{"arch": "gmlp", "mlp_ratio": 4, "conv_stem": true, "layers": 6, "width": 160, "target_momentum": 0.996, "momentum": 0.95, "lr_schedule": "step", "warmup_steps": 220}
Rows from block 3, named by matrix and row number. Rows with one number belong to one neuron. Each number is 50 + 15 x the weight over its row's rms, rounded and kept within 0 to 99. All counts start at 0. After the name is the row's rms in percent of the matrix's.
# u: gMLP up (value half) (model.blocks.3.mixer.u.weight, 320x160), inputs 0-159
# v: gMLP up (gate half) (model.blocks.3.mixer.v.weight, 320x160), inputs 0-159
# out: gMLP down (model.blocks.3.mixer.out.weight, 160x320, transposed), outputs 0-159
u.295 134:14 51 11 57 51 17 50 52 58 55 72 68 40 41 52 56 41 51 63 51 68 49 39 61 55 65 50 31 50 50 54 61 54 62 49 60 26 46 49 47 51 45 69 37 62 46 48 44 00 46 52 57 44 19 54 69 50 65 50 50 99 64 49 80 50 48 42 29 35 51 54 51 79 50 68 53 40 52 48 63 54 62 42 52 44 50 66 56 61 76 67 54 50 56 57 50 48 53 59 00 52 59 49 61 32 49 51 00 57 51 56 43 39 44 37 43 28 39 50 52 50 36 52 39 70 58 53 36 31 60 40 47 39 50 50 49 51 53 52 36 51 40 44 22 50 49 77 55 68 50 50 15 55 27 38 44 36 40 93 51
u.297 207:45 47 77 70 39 50 46 46 51 49 50 65 17 40 50 54 63 50 35 99 29 53 50 67 47 33 63 30 38 56 38 51 50 92 50 33 52 52 58 71 68 55 49 50 95 65 48 35 53 43 44 53 50 65 57 41 37 24 55 82 48 50 68 55 71 57 59 47 41 50 51 51 74 23 42 50 40 54 50 50 42 40 69 44 40 51 42 44 60 50 57 51 53 57 33 54 46 85 46 42 37 11 48 46 70 55 50 50 43 71 32 49 62 48 42 42 48 33 52 43 69 54 48 34 37 74 45 47 49 65 71 53 49 44 49 00 81 65 60 81 58 68 66 06 46 51 64 33 63 44 55 32 49 50 47 51 53 50 56 57
u.298 174:59 34 22 49 50 90 69 70 70 55 50 56 39 50 50 51 49 50 75 49 09 71 78 51 50 64 45 48 50 62 46 49 33 46 55 50 43 48 46 51 70 48 79 50 70 52 73 50 42 65 50 70 50 00 51 46 57 58 55 49 55 58 19 49 49 55 51 61 57 41 44 47 53 44 66 31 58 06 45 54 66 42 64 50 50 41 44 70 48 49 49 30 51 49 51 50 46 48 49 75 72 60 43 71 52 49 34 46 66 50 36 99 69 50 45 74 35 49 46 57 50 50 47 51 50 45 57 49 56 28 58 22 50 59 50 51 49 65 53 43 48 50 46 49 37 60 64 51 68 50 42 49 75 80 49 28 66 45 22 37
u.300 037:50 99 50 50 50 50 50 50 34 50 50 50 50 50 56 50 49 50 50 50 50 50 50 50 50 50 50 50 50 50 50 00 20 50 50 50 33 50 74 50 50 50 50 50 50 69 50 50 50 50 50 50 77 50 50 50 50 50 50 55 00 50 50 50 50 50 50 50 65 50 50 50 50 50 50 50 99 90 50 50 50 50 50 50 50 50 50 50 50 50 50 50 76 50 50 50 50 50 50 51 50 85 50 50 50 67 50 15 50 50 50 50 50 36 25 50 50 50 49 50 50 50 50 50 50 54 50 50 50 00 50 73 50 67 50 50 50 50 50 50 50 50 66 50 50 50 52 50 50 50 05 50 50 50 50 50 50 50 47 50
u.304 116:50 42 19 41 62 48 53 65 50 51 79 44 17 52 62 55 49 33 50 32 51 44 64 53 46 61 35 31 52 43 50 41 48 65 85 39 50 39 61 51 23 42 50 60 68 50 44 60 56 34 16 56 26 32 53 50 47 51 60 88 49 46 56 72 51 50 50 54 35 13 60 51 32 57 65 53 16 39 52 59 50 82 55 62 42 51 59 54 49 30 80 50 13 29 58 56 38 76 38 21 70 50 62 56 50 50 61 68 21 66 35 73 66 85 56 19 51 61 51 59 61 52 50 53 42 49 69 48 73 42 35 68 41 51 59 06 63 40 53 50 49 49 36 57 59 51 53 49 67 50 47 44 56 34 36 56 05 49 55 46
u.305 122:17 62 50 50 58 61 51 35 35 46 49 49 50 69 64 52 48 65 41 94 47 47 42 11 76 54 29 50 36 99 58 22 67 45 59 57 54 53 62 41 43 26 60 45 46 50 21 40 50 47 50 59 58 70 30 47 52 47 45 39 50 65 50 27 54 51 32 86 65 27 99 49 10 52 31 40 41 85 77 52 37 87 52 58 59 50 33 33 47 51 36 52 46 63 64 50 44 44 38 50 55 57 50 49 48 39 47 44 42 34 51 51 35 55 48 60 50 54 56 40 54 48 54 50 09 52 38 46 58 41 60 36 50 57 60 44 62 79 32 57 71 31 48 37 61 64 54 53 74 60 44 51 49 71 56 45 65 47 51 55
u.306 115:51 48 49 53 42 61 54 75 13 47 74 71 50 50 50 46 44 50 54 41 50 40 44 51 55 63 54 05 29 62 49 49 66 40 52 34 52 42 32 47 44 34 35 99 01 59 50 41 50 60 48 59 67 62 79 58 59 65 23 67 50 65 38 15 55 44 53 56 49 48 67 50 82 50 53 50 51 41 52 58 43 50 66 48 46 51 38 45 42 48 43 43 50 45 50 37 62 53 25 87 42 58 65 77 65 51 33 53 86 53 67 41 15 38 43 60 50 92 31 58 49 25 46 44 33 51 46 69 24 72 65 30 50 45 50 56 62 43 30 09 67 49 47 50 50 62 47 79 49 49 51 51 54 48 63 43 54 56 42 49
v.295 161:52 51 57 40 57 48 38 37 38 47 29 49 49 45 49 49 53 60 98 41 39 49 47 54 48 34 54 61 53 55 50 50 49 36 58 05 26 47 26 50 59 51 42 35 49 87 39 43 51 44 93 49 50 39 59 39 51 57 52 50 52 38 47 03 59 45 49 69 36 30 59 42 30 80 61 46 25 53 62 54 34 70 51 40 19 36 32 69 33 48 11 53 38 50 49 23 77 49 50 51 53 31 40 25 00 45 47 62 51 54 50 51 28 49 60 46 51 51 50 48 47 60 50 47 20 39 33 51 49 45 47 88 52 60 24 51 50 43 50 43 49 47 55 58 52 36 45 49 57 52 50 59 52 31 94 70 52 37 50 24
v.297 113:63 38 90 50 73 41 51 51 57 38 60 65 37 57 62 72 39 48 43 48 75 51 56 55 55 57 25 16 50 49 48 27 56 42 34 36 42 50 16 35 84 83 64 70 47 69 80 50 47 50 50 50 42 42 59 28 76 49 63 39 57 45 50 52 41 66 42 23 43 58 65 52 63 15 38 51 43 75 38 60 50 70 76 50 52 50 45 48 31 51 58 50 43 29 69 50 30 21 37 65 51 84 24 53 47 48 03 51 66 56 36 26 30 51 58 41 85 52 56 52 59 58 48 66 71 65 25 53 67 67 55 64 50 33 61 50 58 44 56 57 36 42 46 61 69 36 40 70 50 29 64 50 41 48 54 58 56 47 62 74
v.298 069:61 66 28 90 76 55 53 50 51 53 17 72 27 48 50 21 24 49 84 26 75 42 43 43 50 49 76 49 39 28 29 47 54 65 39 73 50 72 41 43 53 47 36 27 68 57 42 58 50 35 67 50 14 76 53 71 57 46 48 48 76 44 31 57 60 71 58 50 44 26 52 37 57 61 51 44 50 76 60 47 67 36 44 31 64 53 59 50 34 35 57 66 50 54 52 50 50 36 52 50 61 41 39 52 52 35 34 42 51 39 57 30 46 31 55 72 53 51 52 62 65 51 50 50 67 60 38 10 43 45 51 12 18 14 49 46 15 60 50 40 50 49 52 37 54 74 36 61 34 79 57 74 46 33 65 49 62 52 50 48
v.300 038:50 50 50 50 50 32 50 50 50 51 50 50 50 28 50 50 50 50 50 50 57 50 50 50 64 50 50 50 50 50 50 18 50 81 50 50 50 50 50 43 50 50 59 50 50 09 50 50 50 50 39 50 77 50 40 50 50 50 50 55 43 50 50 50 50 50 50 61 50 50 50 50 50 42 50 50 50 50 50 50 50 50 50 50 50 50 50 18 29 50 50 50 50 50 73 50 50 50 50 26 45 50 50 50 50 44 50 50 50 50 50 50 50 50 51 50 50 50 68 50 50 50 35 86 15 27 50 50 50 50 50 64 50 50 00 50 50 50 99 50 99 50 99 50 78 50 50 50 50 50 35 34 50 50 50 50 50 00 50 50
v.304 164:44 45 51 65 59 23 59 50 42 48 49 39 55 45 51 44 64 50 51 48 42 45 36 61 91 49 49 63 53 30 77 53 75 57 30 27 38 34 50 53 31 80 45 59 50 00 60 51 53 64 86 41 40 45 39 20 65 51 55 51 47 50 27 60 48 50 77 68 62 50 46 42 32 63 71 41 51 50 46 43 27 46 52 60 19 49 36 47 33 48 53 19 50 64 58 51 50 38 50 47 81 41 51 38 45 59 45 62 31 39 47 38 56 41 50 50 41 57 60 38 15 46 48 18 38 41 57 67 50 74 24 61 51 69 34 57 50 48 62 63 49 49 71 49 54 69 15 48 37 46 49 49 50 63 64 52 51 19 59 85
v.305 120:56 53 34 29 50 65 51 73 50 67 62 50 29 53 49 50 55 64 49 51 59 61 50 62 59 20 56 42 30 59 58 30 73 74 73 42 47 47 54 49 46 63 52 51 34 41 52 50 42 64 81 53 55 50 32 51 45 46 37 56 44 48 61 54 52 40 48 49 40 55 60 57 43 70 50 62 53 68 50 31 78 56 87 63 62 22 66 44 62 67 62 47 62 50 57 41 33 22 56 61 50 11 48 50 48 71 47 92 47 39 91 43 60 60 35 42 42 35 94 54 50 25 54 56 57 43 51 52 56 58 91 14 15 21 83 43 50 43 49 49 44 53 72 72 42 32 34 51 57 44 50 33 50 42 35 70 43 45 21 69
v.306 109:56 48 20 52 57 50 65 40 44 50 59 49 54 51 35 37 53 48 53 48 50 51 52 50 50 49 00 55 44 44 37 64 49 50 38 44 65 45 15 57 24 66 50 53 49 57 62 57 47 43 33 54 52 50 51 66 57 78 51 22 30 46 50 51 57 50 43 26 50 62 76 49 52 50 49 42 49 49 39 50 58 14 49 00 48 50 22 65 40 51 57 50 49 55 53 52 50 52 50 40 48 45 59 10 13 79 46 62 51 46 51 46 50 52 48 57 52 49 84 47 31 55 54 50 56 60 41 49 58 50 42 71 50 57 50 49 52 48 12 53 60 61 50 51 49 50 60 56 52 68 52 49 51 44 24 46 51 49 50 15
out.295 148:10 50 50 74 00 53 46 71 49 53 58 49 68 34 35 54 33 48 55 40 51 41 28 81 64 50 55 49 52 70 51 43 96 51 47 50 49 80 80 52 43 69 30 73 50 54 47 41 72 48 50 50 53 65 54 54 52 80 50 48 37 78 33 58 45 52 49 50 47 50 50 49 33 40 50 39 49 67 42 09 50 64 51 46 51 50 50 48 51 46 99 52 71 50 55 31 19 26 52 50 48 50 33 46 50 52 36 65 66 82 48 56 55 80 50 36 49 51 50 84 48 54 51 50 41 50 47 41 50 50 80 83 42 49 68 80 50 51 50 44 28 59 54 50 46 68 34 47 53 57 55 59 50 50 74 71 25 62 44 50
out.297 228:37 99 61 53 78 40 49 47 49 50 72 38 41 16 34 54 50 27 62 53 00 63 45 50 45 45 47 58 60 48 50 69 50 50 44 63 51 50 73 07 63 51 75 57 54 62 52 47 59 49 48 50 50 84 40 99 52 47 76 55 48 50 50 99 52 48 51 50 43 52 53 35 37 50 59 31 50 52 49 55 60 50 51 46 83 43 48 45 62 49 55 60 36 49 49 55 54 56 40 12 47 50 49 48 50 56 61 59 47 50 50 47 56 36 44 00 54 28 62 62 49 51 55 66 49 66 66 59 44 50 45 39 46 53 54 43 49 53 49 56 69 50 51 41 48 51 51 53 50 49 53 84 47 48 48 55 46 51 50 62
out.298 155:50 50 75 54 50 00 36 50 26 50 50 53 45 49 86 51 55 31 50 37 99 48 22 32 48 48 36 36 39 89 51 50 55 41 43 62 67 50 36 42 55 44 41 48 38 41 52 44 50 50 27 18 52 99 50 53 50 25 57 50 63 50 56 51 51 48 58 58 45 51 60 50 51 61 49 87 51 64 47 48 60 50 27 61 40 84 46 36 29 52 46 50 32 54 49 73 54 41 49 29 52 44 50 49 50 50 43 66 57 35 75 44 50 50 50 47 65 52 79 64 36 49 49 72 54 39 49 40 49 57 28 68 50 46 50 66 51 50 66 42 50 50 43 50 46 39 42 52 32 50 48 50 05 12 27 54 47 47 50 62
out.300 019:50 50 50 50 50 50 50 50 82 50 50 50 50 50 50 50 50 50 50 50 50 50 50 50 50 50 50 50 50 50 50 50 50 50 50 99 50 50 50 50 50 50 50 50 50 50 50 50 50 50 50 50 47 50 50 50 50 00 50 50 50 50 50 50 50 00 50 21 50 50 50 50 50 50 50 50 50 50 50 50 50 50 50 50 50 50 50 50 50 50 50 50 50 50 50 50 50 50 50 50 50 11 50 50 50 50 50 50 50 50 50 50 50 75 50 50 50 50 49 50 50 50 50 50 50 50 50 50 50 50 99 50 50 50 50 50 50 50 50 50 50 83 50 50 50 50 50 50 50 50 50 50 50 50 50 50 50 50 50 50
out.304 134:51 49 50 54 52 64 51 49 75 60 49 48 74 59 37 65 77 63 67 69 47 51 23 56 55 49 68 57 53 46 60 49 55 50 44 40 97 35 58 50 43 60 40 50 62 06 50 99 50 31 46 52 48 49 71 67 45 50 46 32 57 61 31 52 73 38 51 49 61 51 50 41 51 67 25 09 49 56 54 60 58 53 58 45 50 50 46 40 47 46 49 44 51 60 82 86 48 50 41 99 43 53 58 43 76 10 50 51 57 50 61 65 36 48 51 52 38 49 56 47 50 50 49 22 55 52 45 53 21 51 34 53 51 37 50 35 31 56 94 48 26 97 71 49 50 59 49 49 52 55 50 55 58 82 39 49 46 43 45 44
out.305 131:25 48 57 66 49 50 67 51 61 50 69 40 67 00 48 51 53 50 56 47 43 46 66 51 49 88 51 12 48 53 51 50 48 51 50 65 46 63 50 47 23 49 55 50 50 00 50 53 42 50 54 63 49 55 56 54 50 56 65 53 52 48 84 51 85 36 98 65 51 43 61 50 47 51 50 35 15 46 50 50 38 51 59 48 50 36 50 52 41 00 90 50 30 33 50 52 36 38 59 57 54 78 54 83 52 53 46 45 48 51 54 41 45 50 42 38 69 54 44 40 48 51 49 08 42 50 50 34 42 41 52 57 55 49 50 50 37 70 32 39 45 50 76 61 51 42 49 50 50 22 50 63 50 48 35 48 69 59 54 50
out.306 108:30 50 10 50 50 50 50 26 51 48 51 51 75 42 32 53 71 45 51 48 52 42 49 53 32 62 47 87 92 08 38 41 50 45 49 53 18 41 50 51 52 53 60 37 50 50 61 56 51 50 39 00 52 00 48 76 35 47 63 14 48 39 51 50 47 64 47 00 49 29 52 52 45 28 44 58 49 35 27 48 49 50 49 36 53 55 65 50 51 84 50 73 67 37 41 42 50 54 40 53 41 60 53 52 50 52 43 23 34 50 50 49 66 59 28 31 52 28 49 56 33 48 42 74 50 51 79 60 49 57 48 77 50 49 50 48 50 51 52 50 50 50 53 70 50 50 49 50 43 50 54 25 61 48 84 50 50 50 58 52