A small self-supervised image encoder, trained from scratch: patch size [4, 4], trained on capsule endoscopy frames (Kvasir-Capsule).
Rows from block 3 of a small self-supervised image encoder, named by matrix and row number. Rows with one number belong to one neuron. Each number is 50 + 10 x the weight over its row's rms, rounded and kept within 0 to 99. All counts start at 0.
After each neuron's rows are labels from the 100 images, of 14848, where the neuron reaches its largest size: "peak at" is the part of the image that holds the peak; "strongest on" is what is common among them. Only what is clearly more common there than usual is listed. The data: capsule endoscopy frames (Kvasir-Capsule).
# u: gMLP up (value half) (model.blocks.3.mixer.u.weight, 320x160), inputs 0-159
# v: gMLP up (gate half) (model.blocks.3.mixer.v.weight, 320x160), inputs 0-159
# out: gMLP down (model.blocks.3.mixer.out.weight, 160x320, transposed), outputs 0-159

u.185:40 62 59 50 53 49 54 34 52 50 51 55 63 49 40 51 50 59 72 52 47 46 47 47 50 31 50 74 45 51 49 47 55 61 50 58 31 53 51 51 47 35 66 50 49 50 51 38 42 43 22 49 50 52 50 38 62 52 65 30 63 58 46 50 43 44 51 50 49 59 25 50 54 55 53 55 59 56 47 49 36 46 49 29 28 51 47 52 76 49 51 53 54 51 70 47 46 41 60 41 34 47 74 56 51 25 64 57 53 53 50 43 39 17 50 50 37 59 50 51 46 49 50 48 47 50 33 50 51 75 50 47 54 56 50 50 53 51 39 40 74 56 49 50 51 49 49 51 46 64 50 63 50 27 59 69 42 45 60 49
v.185:46 46 50 48 57 62 37 40 52 40 53 48 47 64 49 51 45 84 60 51 50 30 52 58 49 46 57 47 54 51 50 50 49 55 49 50 38 62 43 50 34 50 46 50 39 31 64 50 39 37 62 51 50 51 36 50 46 50 47 56 60 48 39 48 61 50 52 43 50 56 53 50 81 43 17 45 46 65 53 49 71 32 53 55 64 40 44 66 48 58 47 51 50 45 50 50 50 50 57 54 49 51 50 49 46 52 56 80 50 46 57 48 55 39 48 82 46 50 55 47 66 50 62 40 49 67 39 50 55 67 52 44 53 51 78 68 72 48 50 44 49 50 43 51 74 40 42 54 49 58 29 52 42 33 51 54 44 48 46 45
out.185:40 50 50 56 70 67 48 32 42 50 62 50 29 50 48 50 50 84 51 52 50 45 26 51 41 59 54 48 52 67 47 50 66 49 50 55 55 32 40 50 55 44 53 52 53 46 50 47 40 49 44 26 49 57 54 39 61 63 40 62 43 50 46 48 51 53 49 47 43 58 63 54 39 50 33 55 35 35 56 51 48 43 60 67 50 50 46 49 50 58 48 68 48 51 17 74 48 57 56 55 51 50 37 43 59 67 63 62 50 12 58 44 46 50 37 50 62 36 49 50 48 53 41 46 54 50 53 50 50 51 50 29 49 53 50 58 51 50 27 77 50 34 38 50 49 50 55 44 48 47 52 47 54 49 54 45 50 36 50 59
peak at: bottom centre
strongest on: finding: ileocecal valve

u.44:46 43 58 49 58 50 50 53 57 43 51 38 43 63 49 59 37 50 58 49 62 49 52 47 52 46 56 35 51 44 56 46 50 48 48 57 50 46 38 37 52 41 46 39 34 44 49 53 35 52 55 56 49 14 51 52 50 47 50 50 51 40 20 25 63 51 45 49 51 41 56 68 58 61 31 67 63 42 53 59 50 50 39 50 42 48 51 55 51 64 31 50 50 54 25 47 29 47 60 42 50 48 51 60 70 55 49 44 46 50 52 50 65 50 39 59 48 28 48 51 50 50 45 49 48 50 56 55 52 50 49 56 31 34 50 57 58 74 50 51 64 60 48 54 47 50 84 29 50 49 50 67 46 53 63 58 46 56 78 36
v.44:84 42 56 51 49 35 50 44 81 51 39 45 54 41 69 62 43 50 56 51 60 49 60 45 42 49 46 75 44 49 63 54 22 49 61 64 50 45 51 62 45 51 61 44 53 36 46 85 49 60 52 50 46 47 61 42 50 54 41 48 57 55 51 59 61 53 50 50 48 42 50 57 51 44 48 54 54 56 54 61 40 42 38 63 49 42 50 46 47 51 49 60 45 48 43 55 49 38 49 50 54 34 58 46 40 47 32 50 54 65 50 85 50 46 48 45 45 48 46 38 43 53 50 47 74 37 49 60 28 51 33 49 47 52 49 51 50 69 58 44 29 33 48 51 48 46 45 54 50 58 37 62 47 50 39 28 52 49 49 43
out.44:63 51 49 50 35 54 42 33 50 46 44 43 36 21 54 72 36 62 60 58 50 51 51 50 42 52 39 50 36 50 49 49 52 49 51 34 40 53 55 53 52 44 72 34 45 42 47 56 32 53 58 40 52 49 48 50 53 45 45 62 78 51 56 55 50 68 34 50 48 59 69 53 56 58 58 56 50 31 49 46 50 48 40 58 48 34 51 49 47 36 54 52 54 50 50 42 64 41 54 58 55 53 50 50 40 41 51 66 56 34 51 52 42 49 50 58 47 17 54 13 28 50 52 50 49 49 76 40 47 32 54 57 69 52 66 64 56 51 50 50 49 51 49 49 51 50 54 57 54 50 39 50 32 43 72 50 52 50 49 59
peak at: middle left
strongest on: finding: ileocecal valve

u.246:25 62 48 43 41 48 50 50 49 52 60 65 59 61 50 31 48 34 62 63 50 51 62 39 57 58 65 42 42 51 58 54 68 48 57 52 34 51 52 43 49 54 26 50 30 50 52 49 57 56 63 71 43 62 44 50 24 41 60 65 59 71 43 60 51 43 51 51 35 51 48 45 51 41 46 54 49 55 50 52 50 55 57 33 64 48 50 52 52 46 47 30 49 33 51 50 71 48 44 48 50 51 52 50 47 50 54 59 35 66 40 49 48 50 45 50 64 54 59 50 55 55 48 49 50 51 60 36 50 14 43 50 75 50 52 38 47 47 32 73 56 52 54 58 61 55 19 50 49 52 59 58 41 51 50 42 64 50 55 41
v.246:50 48 50 68 54 36 48 65 50 36 50 56 47 47 17 74 51 51 63 49 51 43 36 50 67 50 59 66 52 46 68 54 47 39 47 47 46 58 48 53 51 52 79 66 54 54 46 48 60 52 28 46 58 52 57 51 39 55 58 55 54 46 51 46 40 48 41 59 48 52 51 47 62 58 40 50 18 44 62 50 46 17 50 59 52 39 48 59 46 53 52 49 42 53 50 54 68 44 54 53 38 57 37 75 39 49 49 50 51 52 70 49 54 59 47 38 50 36 50 44 46 57 50 53 62 57 47 38 50 23 49 50 68 40 50 62 52 50 49 49 38 64 53 51 62 53 47 48 63 50 40 37 74 46 31 49 50 50 50 45
out.246:56 23 48 49 42 51 48 50 50 29 10 50 49 52 52 61 46 59 44 66 43 63 28 37 47 49 28 48 56 51 49 41 50 49 49 50 55 44 45 51 51 50 27 50 61 50 49 54 50 47 32 50 77 60 50 49 53 63 50 49 49 52 45 47 78 50 50 57 53 49 49 44 51 57 73 49 08 50 59 56 61 50 43 57 41 51 48 41 50 50 50 49 50 39 50 64 51 49 62 67 51 63 50 49 37 50 49 53 51 80 61 58 60 50 54 53 58 51 34 49 41 45 40 18 42 51 48 56 45 50 53 38 51 50 50 47 49 54 50 42 35 50 50 50 49 56 59 51 50 38 41 45 50 46 39 50 47 50 68 52
peak at: middle right
strongest on: finding: ileocecal valve

u.132:47 48 54 52 60 60 43 34 37 49 36 55 66 54 45 56 41 62 50 45 57 69 58 50 50 60 41 51 51 52 50 38 42 59 56 32 36 55 40 47 52 64 32 34 49 25 60 29 50 65 51 51 47 37 94 63 50 47 50 71 71 55 64 47 61 43 65 50 34 31 38 58 28 46 55 50 52 52 47 51 51 57 50 42 79 50 52 31 49 49 40 56 50 49 50 44 52 50 50 35 48 43 37 28 48 57 61 37 50 49 50 54 51 47 47 47 44 49 45 50 70 50 50 50 39 53 46 30 66 48 40 51 51 53 43 47 50 53 39 61 50 46 49 46 50 54 33 52 46 53 63 53 61 40 38 42 46 48 48 50
v.132:67 44 50 40 53 44 51 49 49 33 41 49 51 48 50 52 53 42 46 48 58 47 66 63 35 49 30 54 49 45 45 45 61 52 68 47 54 50 34 49 69 50 66 52 13 50 55 47 48 56 57 54 44 30 63 50 59 50 29 24 44 48 42 44 63 50 51 49 43 57 31 47 47 49 49 52 43 55 50 52 38 59 50 77 50 26 59 69 53 48 49 60 67 51 62 53 57 46 49 47 51 48 45 47 38 58 78 54 52 33 50 61 44 55 62 56 31 34 70 63 63 49 54 48 54 47 46 60 56 39 46 49 57 46 43 61 49 68 55 48 50 49 50 63 64 60 49 59 50 60 45 35 50 48 40 61 73 48 45 49
out.132:64 56 48 49 53 41 49 49 39 35 45 53 47 39 49 53 70 55 39 34 54 62 54 51 52 50 52 81 58 53 59 42 50 47 43 50 50 50 62 50 50 43 59 50 62 37 44 50 50 50 44 50 51 48 32 45 41 53 50 61 43 10 55 36 61 40 52 51 50 43 53 68 50 30 40 43 50 66 50 47 49 50 53 34 57 50 51 72 70 41 67 67 51 50 48 47 45 50 60 49 42 54 53 34 45 50 48 49 50 53 48 59 51 49 50 46 50 54 36 90 36 57 53 36 59 50 46 50 48 47 51 40 47 51 58 74 51 43 67 50 52 35 33 69 50 49 48 21 52 50 60 49 69 49 57 52 41 52 50 39
peak at: middle right
strongest on: finding: ileocecal valve

u.140:39 42 53 45 41 49 48 51 42 64 25 63 50 41 31 49 62 52 45 46 49 48 36 45 52 56 50 47 48 51 24 53 66 53 37 31 50 39 57 51 29 54 38 63 51 49 52 52 50 49 49 75 46 49 50 51 42 53 55 54 73 50 50 69 50 43 40 57 55 39 72 50 67 37 40 27 28 40 50 53 50 58 32 49 68 39 49 29 48 51 44 51 46 50 51 48 52 51 52 50 48 51 73 32 53 47 48 51 53 47 73 63 47 58 30 50 35 46 38 40 67 50 43 41 44 57 50 55 58 45 45 43 39 53 49 33 49 51 34 42 68 46 49 52 50 43 46 48 50 61 32 35 41 53 49 57 58 38 33 40
v.140:54 34 43 60 83 45 41 44 50 61 48 94 34 75 64 58 57 52 56 49 45 54 62 48 48 58 52 48 56 52 48 67 43 45 40 56 46 48 54 24 60 47 38 44 48 41 37 56 51 51 51 42 42 49 76 44 53 56 44 56 53 38 56 45 56 56 35 47 61 52 67 49 46 48 50 44 45 50 50 50 47 42 36 58 49 48 22 49 71 44 53 47 42 49 42 46 43 41 53 45 52 51 28 50 41 40 50 46 44 54 38 51 47 48 40 51 51 59 53 42 43 41 42 27 47 55 54 59 50 50 59 65 49 65 49 42 49 50 70 50 71 50 44 46 33 50 35 65 46 46 50 43 48 48 52 54 57 74 42 60
out.140:53 54 51 53 51 52 49 50 39 49 44 59 49 46 51 51 53 50 64 51 50 59 45 69 51 48 50 49 50 55 50 51 23 50 39 53 53 34 42 58 51 50 47 20 56 52 51 59 63 59 46 39 52 54 43 46 52 49 59 49 61 46 58 56 49 50 49 23 30 54 46 47 18 38 74 49 50 50 50 48 55 45 19 63 50 50 51 57 29 38 50 45 52 50 49 50 50 53 43 30 45 55 50 52 92 33 51 64 49 50 55 32 72 50 41 50 43 51 45 50 31 49 36 51 62 49 53 41 65 50 69 49 55 52 50 56 50 50 43 56 48 51 52 50 50 51 34 21 49 47 50 76 51 50 61 49 49 52 50 50
peak at: centre; bottom centre
strongest on: finding: ileocecal valve

u.4:37 47 52 50 48 39 52 50 63 75 51 52 49 37 54 60 44 50 54 58 56 47 49 59 50 60 56 35 64 56 54 39 67 54 45 59 33 50 59 50 49 31 58 39 43 48 64 65 63 54 58 45 31 49 59 52 69 31 47 60 50 36 54 51 41 70 46 42 48 48 42 32 57 46 50 46 34 50 51 55 40 59 54 49 60 48 44 47 48 54 42 40 43 50 39 51 52 61 57 50 49 46 52 42 53 52 62 59 47 65 50 39 62 57 50 45 56 40 48 48 53 11 45 53 47 55 51 29 80 55 80 55 47 28 37 46 50 51 51 49 62 46 56 38 47 43 67 32 45 56 47 43 47 63 53 38 70 40 50 63
v.4:50 64 50 51 47 25 49 44 50 50 50 67 53 50 75 46 59 54 53 53 52 59 52 48 59 20 45 50 50 52 50 50 46 32 47 52 49 52 58 47 64 52 43 54 50 49 49 51 49 42 66 41 67 52 32 50 46 61 50 41 04 45 50 40 55 45 62 38 52 55 49 42 30 47 81 45 40 70 43 51 40 63 39 57 31 55 47 49 25 61 53 57 63 40 50 51 50 52 43 52 51 45 35 35 43 53 47 53 53 54 53 50 50 32 51 59 50 47 43 53 40 50 53 44 50 47 38 59 51 50 41 50 50 53 51 53 33 33 50 63 36 30 50 51 46 49 33 50 54 50 48 68 51 38 52 45 67 67 66 49
out.4:49 60 51 51 46 37 39 50 44 49 50 57 50 39 50 30 51 51 50 48 38 58 49 51 53 50 32 51 55 51 34 60 45 50 76 31 46 24 49 59 32 57 50 47 37 50 50 51 50 64 40 29 62 50 47 50 55 64 49 41 54 51 47 51 49 21 50 50 43 99 46 47 49 45 50 64 38 59 44 53 50 50 35 53 50 46 51 47 46 50 50 49 51 39 50 52 50 56 52 50 62 64 50 36 49 34 31 55 36 50 64 50 54 70 49 50 44 59 48 51 63 54 52 47 51 50 49 50 57 50 53 40 57 42 50 65 52 50 47 49 45 41 56 63 49 49 50 47 50 50 45 54 50 34 46 48 66 65 36 48
peak at: middle left
strongest on: finding: ileocecal valve

u.240:69 66 46 50 49 58 57 42 62 49 47 50 41 32 56 47 30 44 48 50 50 38 63 65 34 31 40 40 69 39 50 53 59 56 60 50 48 61 50 75 48 44 54 57 56 64 53 51 65 48 62 52 31 53 50 50 46 33 42 53 74 52 49 50 52 50 38 50 41 31 41 50 72 45 51 49 57 43 07 54 35 32 50 48 56 50 50 64 42 49 49 55 40 60 45 52 36 59 38 50 64 86 63 60 43 49 49 51 45 52 55 47 50 54 52 47 63 35 50 53 43 64 48 52 52 59 56 50 72 52 50 50 60 43 64 54 51 50 41 46 64 36 57 50 46 55 64 45 59 50 50 61 60 47 48 49 51 52 50 50
v.240:78 45 53 48 44 46 47 41 33 52 50 51 64 41 62 36 51 45 47 60 49 56 43 44 44 29 50 50 53 53 67 44 49 62 46 49 50 63 50 49 39 53 48 52 69 49 56 50 69 64 53 37 44 50 50 38 71 44 28 46 40 54 58 41 18 50 55 49 56 58 62 39 55 60 71 59 43 55 58 49 41 53 49 52 33 49 65 47 59 45 34 60 50 48 45 50 57 53 50 50 68 50 34 47 34 47 50 28 35 50 50 57 35 51 50 40 50 50 36 57 43 52 47 49 54 50 37 69 50 49 30 42 56 83 47 51 58 72 45 47 40 52 48 59 69 48 38 51 49 50 32 60 63 59 68 49 49 55 49 50
out.240:23 59 47 76 52 37 51 53 50 51 50 55 56 50 48 50 44 55 45 60 51 62 44 53 91 49 70 61 51 68 63 51 54 51 45 45 50 13 45 38 40 47 48 40 50 29 52 67 47 42 47 50 35 49 51 56 28 50 62 61 50 41 46 51 44 35 50 49 50 57 51 41 51 54 51 49 25 53 64 56 54 54 26 47 29 54 52 45 47 45 52 52 56 69 64 47 47 50 43 46 49 51 34 51 54 44 42 66 56 57 48 60 58 50 60 51 48 46 38 52 50 51 60 50 51 51 39 50 55 54 49 50 57 52 50 39 50 50 44 62 49 51 69 47 51 65 62 48 62 50 57 49 54 41 21 49 72 36 46 52
peak at: bottom left; middle left
strongest on: finding: ileocecal valve